{
  "time_shift_ms": 100,
  "encoder_kernel_size": 13,
  "encoder_widths": [192, 288, 432],
  "decoder_norm": "layernorm",
  "decoder_head_dim": 32,
  "decoder_parallel_block": false,
  "decoder_inner_norm": true,
  "decoder_tie_embeddings": false,
  "one_sided": true,
  "final_lr_fraction": 0.05
}
Rows from block 13 of the audio encoder of a small encoder-decoder audio transcriber, named by matrix and row number. Rows with one number belong to one channel. Each number is 128 + 24 x the weight over its row's rms, rounded and kept within 0 to 255. All counts start at 0. Numbers have three digits each.
Before each channel's rows are labels from the 100 clips, of 14976, where the channel reaches its highest value: "top examples" is what is common among them. Only what is clearly more common there than usual is listed. The data: read English sentences (LibriTTS-R).
# convs1: first pointwise conv (encoder.blocks.13.convs.1.weight, 432x432x1), inputs 174-260
# convs3: second pointwise conv (encoder.blocks.13.convs.3.weight, 432x432x1, transposed), outputs 174-260

top examples: the word "be"; the word "must"
convs1.13:127086169090100140146112178145110148125150146150141150121142126135119111130137094122151122150149095149167130086126100089125092143139131087101149129143151103162134135131120056160117115131170104117095121125099125136132114142134163103145187136115077159143124107119
convs3.13:139127146143141096154155145131123113133133148103162142108163101150142138143145146106186157125116145165140090135138145133164125149120139140128112143113132146125089127121138154144117155172159170153125103148166130137125149152199113137138125167136134125146138137128

top examples: the word "yes"
convs1.52:139103197131118147104089108101130118121135146090138157128127132111087105106107144134133136139171086122127151124139063115100156132116143122114148074131075130129126111128149139140179139131120120141120142098133120092133158134114141126170149144118114112150087086150
convs3.52:134143139144113132135162141116155141089158157143127128133156117125090141147128168114136168134097156135172118151137128122125145168097108175135125161123138170111074174137105134141151138178139134117135147124138179094106145164155094151132135162144159105144167119127

top examples: the word "to"
convs1.389:166105142102101152152108123127149122120170160125134101108192130093151103138146140084128154126120135120158080139126144099134094144127182125117126136110149162145114133152095141169152124126129083142086121126120181102096132148118096135137113129148153131127157135125
convs3.389:101108156165109094130101116122086133140173180115057096145121128146091109138162112116129198096095129149157098118070144119124152153135125149165141127113118099138117129136095140109155121116143135108128118157116162107127148137171102171107114134097167105101147151143

top examples: the word "his"; the word "said"
convs1.323:122119136133119161114135089128141102107156154123109148137106099099159128127121150125137132112130108136115088120121124114115120131148096112123159124148196127161142106171083105138102128132148151141138111104082084120095143095117138108154112120158154137083157108118
convs3.323:098086104102115113132137146116111082136132145114107115131125169159139164155130125141123135104138093131172154142135129167111132120118083113136179118125139129136118146122110128135103123132099081108103138139181127123182081124163111151118103086152136152102142149127

top examples: the word "yes"; the word "said"
convs1.429:156136145156147067125152114136106118128116126116130161137140140115117121102154126153145105147125121120135148122176111159140096150150123110097145081133095135101132119091179152140089126153194088104135126094129139139116115146137161117113135104142132136139098118129
convs3.429:088140139140124155134110147127119115087101137168154110125152124155112153141152143111128152107108156135137131118117137138084160151103114160128140185109150090088120171141113125142131126138120126163175112149112096129128123119149112117145119107150125118142116113142

top examples: the word "the"
convs1.357:118136091139134156076139134122135126122118124138121147110145143126117136102136109119080116133131170112111139124161141119138117110152103154163119167137157144148114115147145178088127125097117143177183142167122113133122103153098075079098111148113092128088150156139
convs3.357:130164146127111148146143106141161147111141117127144134150135107105139118116165187138103141152132163151156127123125129099159129107165123152134139130179124131091118127151136143128120135140128119168113170142142107135163145141111130114144110141127140155125104128117

top examples: the word "you"; the word "me"
convs1.5:084138111129070133133162111124102165160097127182151135159103109138147153148130163148158158149132133135120120147121095151126180150120161139111128138150092140118104111136136149109131146143123131116120180124130135142132148130145119130152163195155123148141123116111
convs3.5:114156149113148122160113123128114149132122125157114088131130123128135103108128139130132138122144147159148123117100130140099124094133129118154119143097138141134139135151137137103140163136097147109083150103130127132082110125155124159100084167141160135145153146102

top examples: the word "said"; the word "she"
convs1.331:088120128130158103136153159119131132162185133102157103106091129162121116113156108128155153140150143137149099100155131140151123130139115128121132133122163104152139096118121113146171133139144119113113138130103107149110119164102114110152118127099100117105130120116
convs3.331:118098148093101123166136109137136120144127127133096102135121158130148139111153126143109171160121153144117105143114167124134196116098099150138133145110129142129100154111135147145110133151131180121098095138158140106129143140162144089116116120139141135140131124110

top examples: the word "the"; the word "in"
convs1.157:133123135113163109110114123103088107141140165112128091096132120090126123128141153121125113119131148116084118162158142116107105089148097108135107135182107150143116103145141143177126141139137168150105059081147127178118132176193131118127090106138172143141141119121
convs3.157:120123145118122148108141137131160121129135110181153163107151171113125085113132092140134178131115112144127091114178177115142092097103176131179113068145102122144128142132121096115111136106136122141161074166137183090152136171103101124123092147125095121150132078125

top examples: the word "you"
convs1.172:148087127150173117119136162152157098115119120175093126107117114165135173140091150122127137085174124112143167140131099114100102161156098140122145123092067123121113117152139104123124160138133113147087144107141107124159150106099137129090123107138084164151116125119
convs3.172:123163144139179129133106123136151132118085107141143127135140100121125136122128138133126160115159120139134126134138114176099086081158107117141134112120109116135147135147149095124127142090133126113125153129117075102129128087094126131106077108093115168137160129128

top examples: the word "me"
convs1.160:140107135099122143096123129104144101111122161158128129125130138174110139121098177122073109132134128137119135123181158163099156161134081151148157108133094165126109126145107139132094122142126115131141126138126110134091129107156110149115153141130083128110102124161
convs3.160:118134100136148138153135108134165146092150151105158100161111100129121103125127132119118105126084105127120162079161136125113119101124146131116149095148127150129160149116139138133124135131151142099172189117148096156096134100135112128111168113126125122102132098126

top examples: the word "you"
convs1.379:121130108140149135117059137178115128149147125122202145158159087121137157141131135136146132139115173109096116139169110118124141073117161130115144138167113115129143125134147117142070122133127133137069150094111125182171175154109129145110128122150180141132123139115
convs3.379:125136117142130159127152150133126148129118136131107166177134103110122132128143161173134143144132156137166096122152176150123147160122092169163122148110116118081090140117072180134104136153152163117131105114126148121125152136146118157149131148145144120143157135132

top examples: the word "mrs"
convs1.324:135119127136104118155162131142150133101152127139141119092145126151102140149145144142169133160105134124159153121125139155136094155104155111109106132115138132111137115099164177105098146127138121129132138123125144116172092152072149152146145153130146115141119098128
convs3.324:126125110138075129131111137166153140108116137118130173103129154120144089111185142126115125118147131100128128114155144147087092119103131128158143134133127130129107142115128122155136117141156099096145124139136157138125123121124137182090110113156145118121115117127

top examples: the word "he"; the word "she"
convs1.46:147162121158134148131101149128137129128124137145142085124129146091106130174112157110094157121113132115126089149125144145106117162123124110130102109162116130105121135176129085149149138095116116136128125156156147112081139151128107130073162112157179158145115117122
convs3.46:149124106130143119130119132145119134134129176195152115148159145108131134122123151095141098135085118168121121138074082088136109133132117119126119145122090142097136160161133118106137156126130131160122135133108094135089145155131113100148187118149097101141133109071

top examples: the word "yes"
convs1.317:122117184120114137135106136101105133107132126086133158138154175130116090129166123142116065138146110132153137130150146123147181182111111107095157103143150134133117134134155107130079105159154133115084115093121122069147081118152158107119145141129110117117152118140
convs3.317:130139151144126126092141115166143107117116100156149147140143114125126069099129123140113103093151081146080160116152153124103070099106173118144112061152114119153166100100150169112104110132159137106159155152130112146120091096106156123125138141085132146117098106145

top examples: the word "too"
convs1.369:129111078143088140152124127111103128125119163104134129141166106106139135116123164165133122112136167146138083158146136137153117086154143099139142118088108162138114163159108113086126148088147092127092133164118104085098145142104174112174116154177135104144175101110
convs3.369:103105086083151099110133147152147106125091151125162146133132157113167134135135111114069122159173150131114095139180146141138075117084127150109135102165142144126134087134188143135104136108096142147109143086130051148122134129132142096134146131139095136119133094124

top examples: the word "be"
convs1.78:154143134122204139110110124112138120060138138139136131118163111131117163141108131105099103132114089180112136135122135166127118111195142121130154167140166173099106130135161115107109136109112117180106169112120153120119145175139086172148122129137144113140181125125
convs3.78:142151188129149127167121117125151155124136155154139106159150125097090120108142199177166159135122141155154142132133106130141124126130126156130173139114127135120114139143113111098126157112151142144125141143104122150133124094103114147129115165135177140136117123109

top examples: the word "for"
convs1.373:127087128062108128133167120103151137149126086133106159143128151164121143120129175105112120130150115123136096115134121115102136134149112189142102090109144162116118138142140188133140122136098129126175149149116098105106132117142140130113133144139149129140142144137
convs3.373:153147132108129103127141097094127134120163140124125111118166113123117085126126108114120156125181107117141112193140149078105061117203129161140137141128111116174140165097155184149136129085134140100108171095153108091157131116134175150093135125074138129131122151123

top examples: the word "his"
convs1.420:098121121129173181142124157130115127103141135080124108116163134130141152133124119110085110144130112104112116141146140106121076130130100141134140144148062110131066139132111155150138092102103109129109158136117133101087140162132133137136112155143125142120184108131
convs3.420:136114173150125109149121148181062094140168154151101094142132156113117132121133151138147141085083142157132117123057095119147155141101132134164154140166143120129149135151115100142185142120113140140118095150123142096113121099135111146125149144113178141144167124120

top examples: the word "he"
convs1.95:135134163146078119131168123158137125118138132090109111112136115146172122121111136138116109137137114137115097142168076154117113169126195103144125126095136179089136119132135135161130118111145151129150129127155118149122171157115148133162162076129145130138084102149
convs3.95:092097112125120090090127143120180080136101108145173114080132111110115138123133123112134124115184105112133122114094139142150171104144123116106149132068131111141109095111136105146152118126099124132110098124105057125105133134124135123150112121105119124115142125137

top examples: the word "you"
convs1.196:183094163162179091125115162151113135129136130100112159134106138124119149139143120146112149102147127129085175141131108148121133105132091126053122132144109144116141126130136073118149115115099135115125114111149189139115142185077126117127161102147121127121129104121
convs3.196:117059136175102102146161118125149098111154167154118163151126136144088125164128152153107094162148116148097132101133137089143138137141142169108127158097143155149144176122105119131161118129145123127170108107108114134120147096113117130134128129125148116128125112176

top examples: the word "me"
convs1.273:132134131124131117111114142171123095087115114191136146129090147154121113118113103090105113125108084114134110108132164088095141094173093119103085141149143146143094111146117083113128143116129123125153153139117108147145111128101129135116123128120143101121135135132
convs3.273:134139151157124130151140097155141137150157178138120156142108109109111098126129161152146119135134125163115138142115107095109152117134094166171137116075120126117118117137110098105172149111099137136120151100121076103120141111131122151112122126122139106117109169147

top examples: the word "she"; the word "her"; the word "said"
convs1.237:121116149117114116130156118127137126125137147128159173106114136130138083121107129141137142150141155170130127132108129134122096136134084108159131110099128138152100129158153097147061087127149131130156173106108126153100112162118133127059122160110127134141152125121
convs3.237:114126128105137151134139125133129120127101146119135134148142118150133209117188100111157171139146160136169120150164172131119153138112101135153132128111087139121133134135126135152132146147102124138163133113149144101169173164157111140189192165152104108124146148171

top examples: the word "for"
convs1.76:126169136143118176159119151128076098131106115123152103120095157129148136177091089116131088143131123094116117121132128138100158132148123102146073125132126160085113132160129190127124116147121094123137126138122131061101136161134118151074102065106136136189114126114
convs3.76:141120115141152153104118116126082187132123129073169099112126114147133141126092129112122126100180126110111118142177130120133059095202094144082113104090111118122121114077165146123140104112112109135172154095116115137174131104152129127148132089142118128120114128131

top examples: the word "you"
convs1.130:148139142145084135143140147131120130119089151143108156106151129122113134124117184092116143134146103167131181109081144118119123146128188120173141171124178115141123154102095147141112125103118123130123127117142168114135108117126129128124152147121171158173172162117
convs3.130:135131100160155090171083140133156095116138118100217145130129070117143092102095165158110115135135127117100132102130104128144104116120158141089117179112153134119143132169105097091117123120138081130103099101161083106132149109113118142121122118117157146111121153104

top examples: the word "was"; the word "he"
convs1.209:088119136101100125144108133126110104124078099154138124108129121125112151123117153136154103131152107164152131135135118138122139171163151127137159117115115105110136130090145135145125115170164174120092156147163124091136094130070145127144164164092135125115114115137
convs3.209:165122158147118075114153087161103130127128149148142131117116116112152138143137109137099118118153129161150136121113141160159137146155130146184117154102108165142118086132096156130117128160127128150150103167121151140158202140132180164118112155174122115095115108134

top examples: the word "said"
convs1.134:160115129194150128134134121112123117137142138171116141140116066105153117119126113131140114103115099146115153146143145133111088111103065134154148124127132120113123092120105094152113094110139120105107095096145062117163114044114118137148145087095124140074103133164
convs3.134:107141178118158160113152125149104124165153090164099126134144107097104125113109132157110141091127136147099095094102109087141081134145117119152094093129131138114140114164125135109135183095108122145131124114140129113095129117118115096156155143129153128113124153121

top examples: the word "be"
convs1.232:123104139119123115109206113155098118166102167104072109114084086161158152125124146135117173096100144113139151129154143104108131143139120095133096178108134141142129135131077142144132147170132150136133141139123090172112154098106132143129165144109147134121134146140
convs3.232:120122126124102121115122119135130160099148113148173167094100091112131110111139176140110124165131141113156119122156183166169120078107139154157126129140111172112144142173146165114154110165167148144158134111129107088109142107117165131128110110096119170149084122110

top examples: the word "the"
convs1.1:126101110098182133072133108133170113133150151114172139112142189134150105108130168098120099139143128164139150099096146109122170069154175140141128128158125126173114103081115134135138140116082102149163102112103117170169151169131129105125111143089147121108129103143
convs3.1:164117116135153143077149163148118127151133079064116115132132161149132145161122087060106075089129135103099109158101156116141120100120156143113084104136127143153104066135121149126121183123132158167168139122119157143079145137110122145138163160172126116115149133134

top examples: the word "she"; the word "said"
convs1.274:106081091124113163144149122090125134132122102133160126152133146130114108125136145090129190159172118127165163095093122117124115126127085146129132098151135120161152114089156138108198152128117116109106131120235142079149114143137082151141111148104133165167144119147
convs3.274:164120131105116121120086098132112100129167175110152144105152139092109136171126133177152124122103108135139136137099121130155161138128176158139167171126109153119153140084081145128127121122128134138156116113056122131118133126087129095181136137106127106115151150139

top examples: the word "said"
convs1.241:140121129132117139143186098142095142134146102120151136126121174182122089117105186140137117120131106166157135153128114134121161171143095141097150121135083134143105104106115119145138154109150132108119110137111139125092164131060148122128132142106132134145155117149
convs3.241:133092095152082112119103152096118089137129131148115134121167100162133146144079187099134143115098111123083161151105106125121105160111130114126095148127123157159115198130133136077101150137098110175157107149123107173107120137115125110142159125100089151152107109086

top examples: the word "me"
convs1.106:114146115140143126174109126173111137158154128125140130122143166124139153098138088162171122118169114105139147140149123125155130156160170147130115128106125104107119119100122142130120148129115119131136118109192156181129129145138150144139145115102109152177118129120
convs3.106:143154112118087074126105149103129152135134110130128103083148124163149134095141151094118176105166149115123115143160121124108056126147139121151122134120141095134107131100122125126141129115116174100110113130144131120158122132112170131117121119120107148142121146107

top examples: the word "said"
convs1.350:103099111158161185134127139141112140136150141130109125123112134126136092108107111149135108086118122131154115127111179106138109142112121107112127108143132092129144142127086098131125146135147163090154160100130124112148127108108141157165136133095149140157112155153
convs3.350:157125131115158135130158146109118145139138102144128124119081112125124132129133155155121139104128123123095124151117148078160091133136132083149119101144131184092114140125074124101116153118115140114158123150112114121100144143164130110125207155160118127079140095127

top examples: the word "from"
convs1.320:154148131156096122165182132109123137093107132100138116119135100152140150069139108137093118132116122122122106140149113136147119140156125111082108158164115103103123123149134190076121129163147128115102163129111101134103124126118124111139122134103131150110136133149
convs3.320:154144170129125138141129106165085117130133148141141115145096130127093160122144146172165129130102123162164123169080108149126146152118111158151120119113128135115131123163114168126165147166152137151091157129123133150092125116151117127114139133168158126143146160117

top examples: the word "was"; the word "he"
convs1.177:157103150152077108144118170090127151138163079105130124121165128122095062135143077130098099144148149145143120125128101110141167158132078134079129096133131137145144106146160115143118130111149107152138122091113146116237094140058159143095109086149106125139133120135
convs3.177:107121129166136149101112084166133119116127086126149145146108144171117080115103163118125081108126125130103111138161156102137113125105176097109108101141128132147154096108192134114119076145130148122168152129140122145128111105116169107112119122079147190091086106111

top examples: the word "for"
convs1.108:133149149140109106128144138158127146169110090134130096153106123161156130131145079159122108138109130132139094133081124149147115137141153101118093150144131158150141142155120170097104089132155125150089125144108100167126131141115121140136156100134145176121219149099
convs3.108:141154172121156086111139129173113159132132135162140136148108136123116173131135143184106171109104182125140108104138149155149161124116130186130121145184115127095107109172078119138137168156154160160107116135112148130109157123133109146178145147169182135135134154134

top examples: the word "him"
convs1.12:179113041123117151133157075135145149121130117116136153125066133105126126102169120115148119136133108118109151136089146142167125159080083136098139100165126147153188163090104089141121148110088114103190121114133103169146104135138106136129097095146182149136133148109
convs3.12:134142118085139109141104130165113154160142119126150098097126117108132140135118085104139113108153124167108100152078102118110109069142135103102128154120095129126117103154194132117135116090111117154141141113141120127071136124123136100135205160153137129131113143143

top examples: the word "be"
convs1.68:153134130114117142119062172105118153129183116150148105135138133115078113135150193154158078149148115176130155111137106127152160137101134157120149100118114126136174141134157094142137076161165123149085112110159102136091085154170140122123037114140147092115138110100
convs3.68:090158133128106120106128168156151149112149163131142136167123144131187089100131148135108100131112123145144161114164133092136098140182170139120093158138180125104140135137159121109127117104102151149124139120157085153139137121111158132107135113124104149097101119144

top examples: the word "he"
convs1.377:158129157130129177159125120121118147121095130158160128133135185141130091124097156099134128151104121101118106142141129148135099131139113140122116149158122121137101142102147163153128124119127117116112159092124099200081129148123144109183103132100149139135128108144
convs3.377:151122132115187117143119118146150138126113106151095160123174129124141086142135156154101147126156105166166081145154140153082130092146150123174133109108116117168134152074127148150101142114109129136119132127101146132099097130122146138140095101107146164131137134129

top examples: the word "from"
convs1.396:135094103177156141136053149190110143139159155148140151117150149095157123128132067145123145084177115192163134150143148117150118157115163112097131108131072154085115123126140145089178169117156135115113096129140138084130114170105133126121150111129146111132151132126
convs3.396:130147140129136122132151114148120156122123093166167165097173127143147133117073167087114128123168155144113134115090104111134139144119153079141108157097103080147149101113140127133132118104137086141111133153121092142152097129128141108129115117154145195122155119103

top examples: the word "me"
convs1.355:127097141141146135116105151156135130123146144155143125114137140122116106118112075113103124132127120159114169135154128153128023102161076140137135154141136123123127153132145135109119137122146114121113142127168155165114163165143120141102099161102135121145136115142
convs3.355:149147144134145128117087109147138125124108140145122142110101124125167100127097107129111109121152120150133154134176126139125104126171099135156118119108141130167088126125174102111124134126105091074139141166149128112118104126154175113059120090121156136150091122116

top examples: the word "me"
convs1.359:144151127158119140156109136103161153124102134170131121183135137160144112120139137153130157076098109146131110162127127128128135109139089141096125144129157155178136115148127078164172129120108128091103078150144085157153132091146107146161109088151107137122107145116
convs3.359:110146114116183137138114152126098102117164152135096062113102160162130156151128110104109106115124086114063121087117082103150130099145147113119150089093177119108123116081129122138153130120133123102124155111113133116133126127129109138131113129149115111113156130117

top examples: the word "from"
convs1.375:142090103125089140144131113160127124108132141129163115106151104119152139107135118128158157118125130161124124131084083109124122136160120138142134096103089142072141121166141154140155125118144123131100131152147130128131143138139136137177130146192133138124125105101
convs3.375:087130150129129106156176111126116105131140168106092127142126127131128149179145116085124139129135170125156105111073137131114144178137073135117124152150135102132091145136170142129170171118147128117133170095150111145140152102130128111113144102134142128129129101132

top examples: the word "me"
convs1.169:103180114136126153168157151118184155096129149171115122120029189126135141100149140135124149110153111142121150103115134118123117179112114167109146115091102127133123111114144078105113129139142148120162134127107174102152135121121106115128116178137071151118125137136
convs3.169:147101148094108141101115087122139119163187078106145114118090180133133116128132074104120129129139164087131092153134153120133122124107119130118173116116097163134152126163128136113116151141140149170147138167090151104144135157147149108131143123144120129114139110142

top examples: the word "for"
convs1.39:113131168080153103112140115126154136142114053091109133119138156113158123129141141135161154126141133109134129131156124113148140102077128103116145123163165131061133125116172191105140122155135130165112145136193118110153187113086095165123126152099108158114117124114
convs3.39:125116115108130097115156145147170144127125120145122146117166095120116157127101118144123142160119161159158117114091096140151124153071081147086130128127112101118077160128162154141129146157104156140134108133098149176117099143100095115185079132122122136121092149103

top examples: the word "he"
convs1.268:114137162088120139128158182146148142147111095123134109124097125126107088136130175134122144136146120122127137085169106116133123131115112144168133138100116110121142143096160146112121141112139104144115121128146137080119148129092127142172089141151140117136125129059
convs3.268:147147193101164080156119120123118087146151157138093105156126137128095115131138134136145141091134139153133131065130142150147111104128100154149118102131105145101148082127094120117144133133133158163125157107100137108147115138096120105127151126135182133129143141123

top examples: the word "you"
convs1.41:148134154106118130137145137127098131104140129152137127134195159107136123126113121112116094130104095124111127139138126140107090132160157128104114138131143122145142147106139112138130152108084117148070144118119127146073100168141173143177141115138127148145179113134
convs3.41:135145095103071091104160151137085127134145119100107124113140130103104167123116138118142137098121126094105112135115087148123142158141090112131143122131124155097109066124084169116152141147134141110184097157178107130123160142123114125168188157134098117139128139147

top examples: the word "was"; the word "he"; the word "she"
convs1.269:103098176144134122149126142111129081147137108133143112125131125137110107105115034145142183145117132118141117145136105145079115137161162141136154134127093120125106113127129141091135130125125140100083140117158090170107166132157144148089121189129087135122110129138
convs3.269:148094099121094105087093145122099127103115091123130166111139128114117092132145115107155113140119099107109115126112115142157106116123196153106141161128149154152109127105127142148108093119100107097090106142124092132157142129115135141094075114096083126131110137144

top examples: the word "and"
convs1.235:135114104153139095141161174083134133111127147119140092108131129141172170120109134130116080139154144158086176169127126121111105169098148111136114096142115128098127126127116135095119162121161079131116163094151169126144116081149112167153066133122140169159121126107
convs3.235:103149131140115148150109150141138144131149168154119145064143143165113120134141116116118192096126145148138136119144111150134119132144133148104125147120130133108070176125151121142125145124136157138161107116163138116143153121210133133138131148126147093117112156149

top examples: the word "and"
convs1.361:103146096153131118152117160125141118112177142182172163091155159107150145165104132136121124133127123109083141128117144141132121120165153169107170141126136110119147106128065180134162146114107140124190128118091168136083121127095133133154141116108142132130121103123
convs3.361:131144105155135136129068125137113147125124176126149112125147144147073134133123127108125158125119081152169131107093097121133157143142130146135120159076114137114122158082122106139144141092137145086171104122087114149136173090156116126109164109133134125096128125155

top examples: the word "the"
convs1.178:124163113106175148123123176134144108126161135121107105134128137127138113128146156098101097132116171127151119137152121121152116126134106089125119167169108121145127107157117079176141130138169086101115135126138172104073118128140120122124122141132125134128138153172
convs3.178:099121125134161099118119156093111118136149155139126111092157176118105171172120123147142181143081061160126130136144095123122177115131157144121117165160147135087100156132074128117134166120083174139118079150106140168133120166153126148152155109138117117118168124153

top examples: the word "be"
convs1.219:102135146117127132118149126115150140129139092115112105147152147092120145138140132143141093135117103129125084107128131165145151105195151099128117122136134095104146135155104121133131133153099101133104122116140133173117143160107147115109117096190109108148115118138
convs3.219:164110118126178148070139138138199130134077096095154161125149096086171160106130091103161089112142127132137145131160137126122124156138105107100070129162139075168110147140107101106095139141129135130109109134141128173121119104100128124158131111135121107101125126151

top examples: the word "was"
convs1.11:135135099124142125112156115103132111102152087144127112124153132140161127149133135130139095119138088136104109125138123105120141120146162145156129119111163129157095119129166121132127121144114105141114129123130110117123124136115183173106136154131118162117165099074
convs3.11:117136090132144161154138146163142107122090173132166116178115083112140123140112113131153115165147098204067170133108095119128124067110137122122112137145153115132135175144139119149120146118130123118111164141107095088057137108125112161100145117071149086137143140157

top examples: the word "the"
convs1.69:160074161110135109120109122127109117124177127122155124151101124132131108122128113143163134162178117129172126102108109141134112089156077114123115107140147142165120150124147072152140102155144091135135151101196113125163102206112071125150115109144129129101109108113
convs3.69:085124130144138122177146097121124121126133146140054120141127160143095129140132130100106199133154091133125125118129104141104086116102137132173173126147131092126115168138159126135135124141115167146129132159166093130108113134184113122105075136143123155161124094119

top examples: the word "said"
convs1.318:128145151148117151145129131106097156145123151144104126133078139105121163158105162158142087106131123108102121145166134160149121106139140112165085131106131097090118160127090103182101164086138157103081103143121126126131115096138154150132113103081094143141134134128
convs3.318:104118133127109139118120123091127131166104061091082106090107101100124119134099077115101157108157169063085145103147133130133099139159136086090136087173106180127136089103158142141117112135118113105118120119123107093160152116155150103117100078120102123132118099114

top examples: the word "asked"; the word "as"
convs1.34:130114116122117130138196129113137120144127125122147112154143105184135167128146158145130114140151141133124094151079125089120124086147169178104138122113140115119132111135107102134114141147117092123187152127099122153119124130094163113143125162125134131154154133112
convs3.34:156174142115122106100135080101125139117109117142099134118168139138156092130115126135135123135208134099095120138159129100111053105182135146135126133127149098166130110119126116138108114101121131109126195111149105127182116106093150143119153077117135120089111132137

top examples: the word "not"
convs1.115:157175083132106139151134174142133142167173089096122116099122164127139147110153162155135143133149129130111174135160113121134113087105131145091147122156121115130139124106098148160136147129155138093125101134188149141149145133120117139152122125129170135133120131130
convs3.115:119117128171127147082140145157101150089118131125160095153119159136109175118157140119134101126126104171192163135110094144112171122139076143159129122087130123079113180123103131131103132118140143096139093162182126141135123148133121120170145151166150145106129145141

top examples: the word "said"
convs1.404:124131140109094112146103113156153138116104145097095158124144177068136136144109088146131099120141117067137106137133101151124069166095137121116143125114155104126152131121110097154116129129116118154131109112140126138126102156115124079135141084123115129127133120111
convs3.404:124102111159186110106142135106131146152120139107136126133124182105140131129113143119136142178094118141116143136131113095140138135143143166143116129127151137113115152169107153139148161140155192137088097135143137159139141154176112098138119130171118132186096080117

top examples: the word "mrs"
convs1.395:132124081125159109128173128108124134120167177122087069134110118149121162115108158156136141102148083131125141138142132120125145156149125199123087121119153140113133122118156130114166128124163139132094128131195124129097140123109136134131104134121106130145129124117
convs3.395:132142114142120135136146134142131128099125149130166136156163119143127131126132126126142137164148160125146116144103136154146134161143106166167099136141111162147107154169094182149112124141172101148131115132191115175109113126103097129129147139125136142149128121164

top examples: the word "was"
convs1.21:074132136139179157113151151128129139126118093117131171112169155111097145130110134144138113124119154152104131115115126144115112122122114091183108106157130103098123167088146152117131132126115059121138131124143117143077131129152149144151110096112150138136123113149
convs3.21:199123134115110106110115108149144127097132106121144118081129138129125126150158129105097141091149123134138115118149143107107137138140139134120163119143155177123130117127116108128132129169137139143156107158144129090094117126114096088123094122129182138135140087099

top examples: the word "him"
convs1.192:085128117133082126144091125091169136146152133138143140104117176148125123134135112139114159128133172142108169109134151130117143066074138146133122101112129131104134127137114136117119138102140115132123112150123105116101124093136090140110141138124144103153086142113
convs3.192:156149126095159167148161141123133168099103114147131155140157095145151140112143140124125073163127134147106136141131161093112142097133126150081106085138101131131110139133095132140113125147115102132134062100130124102124118157134082108139079100119124143157128159128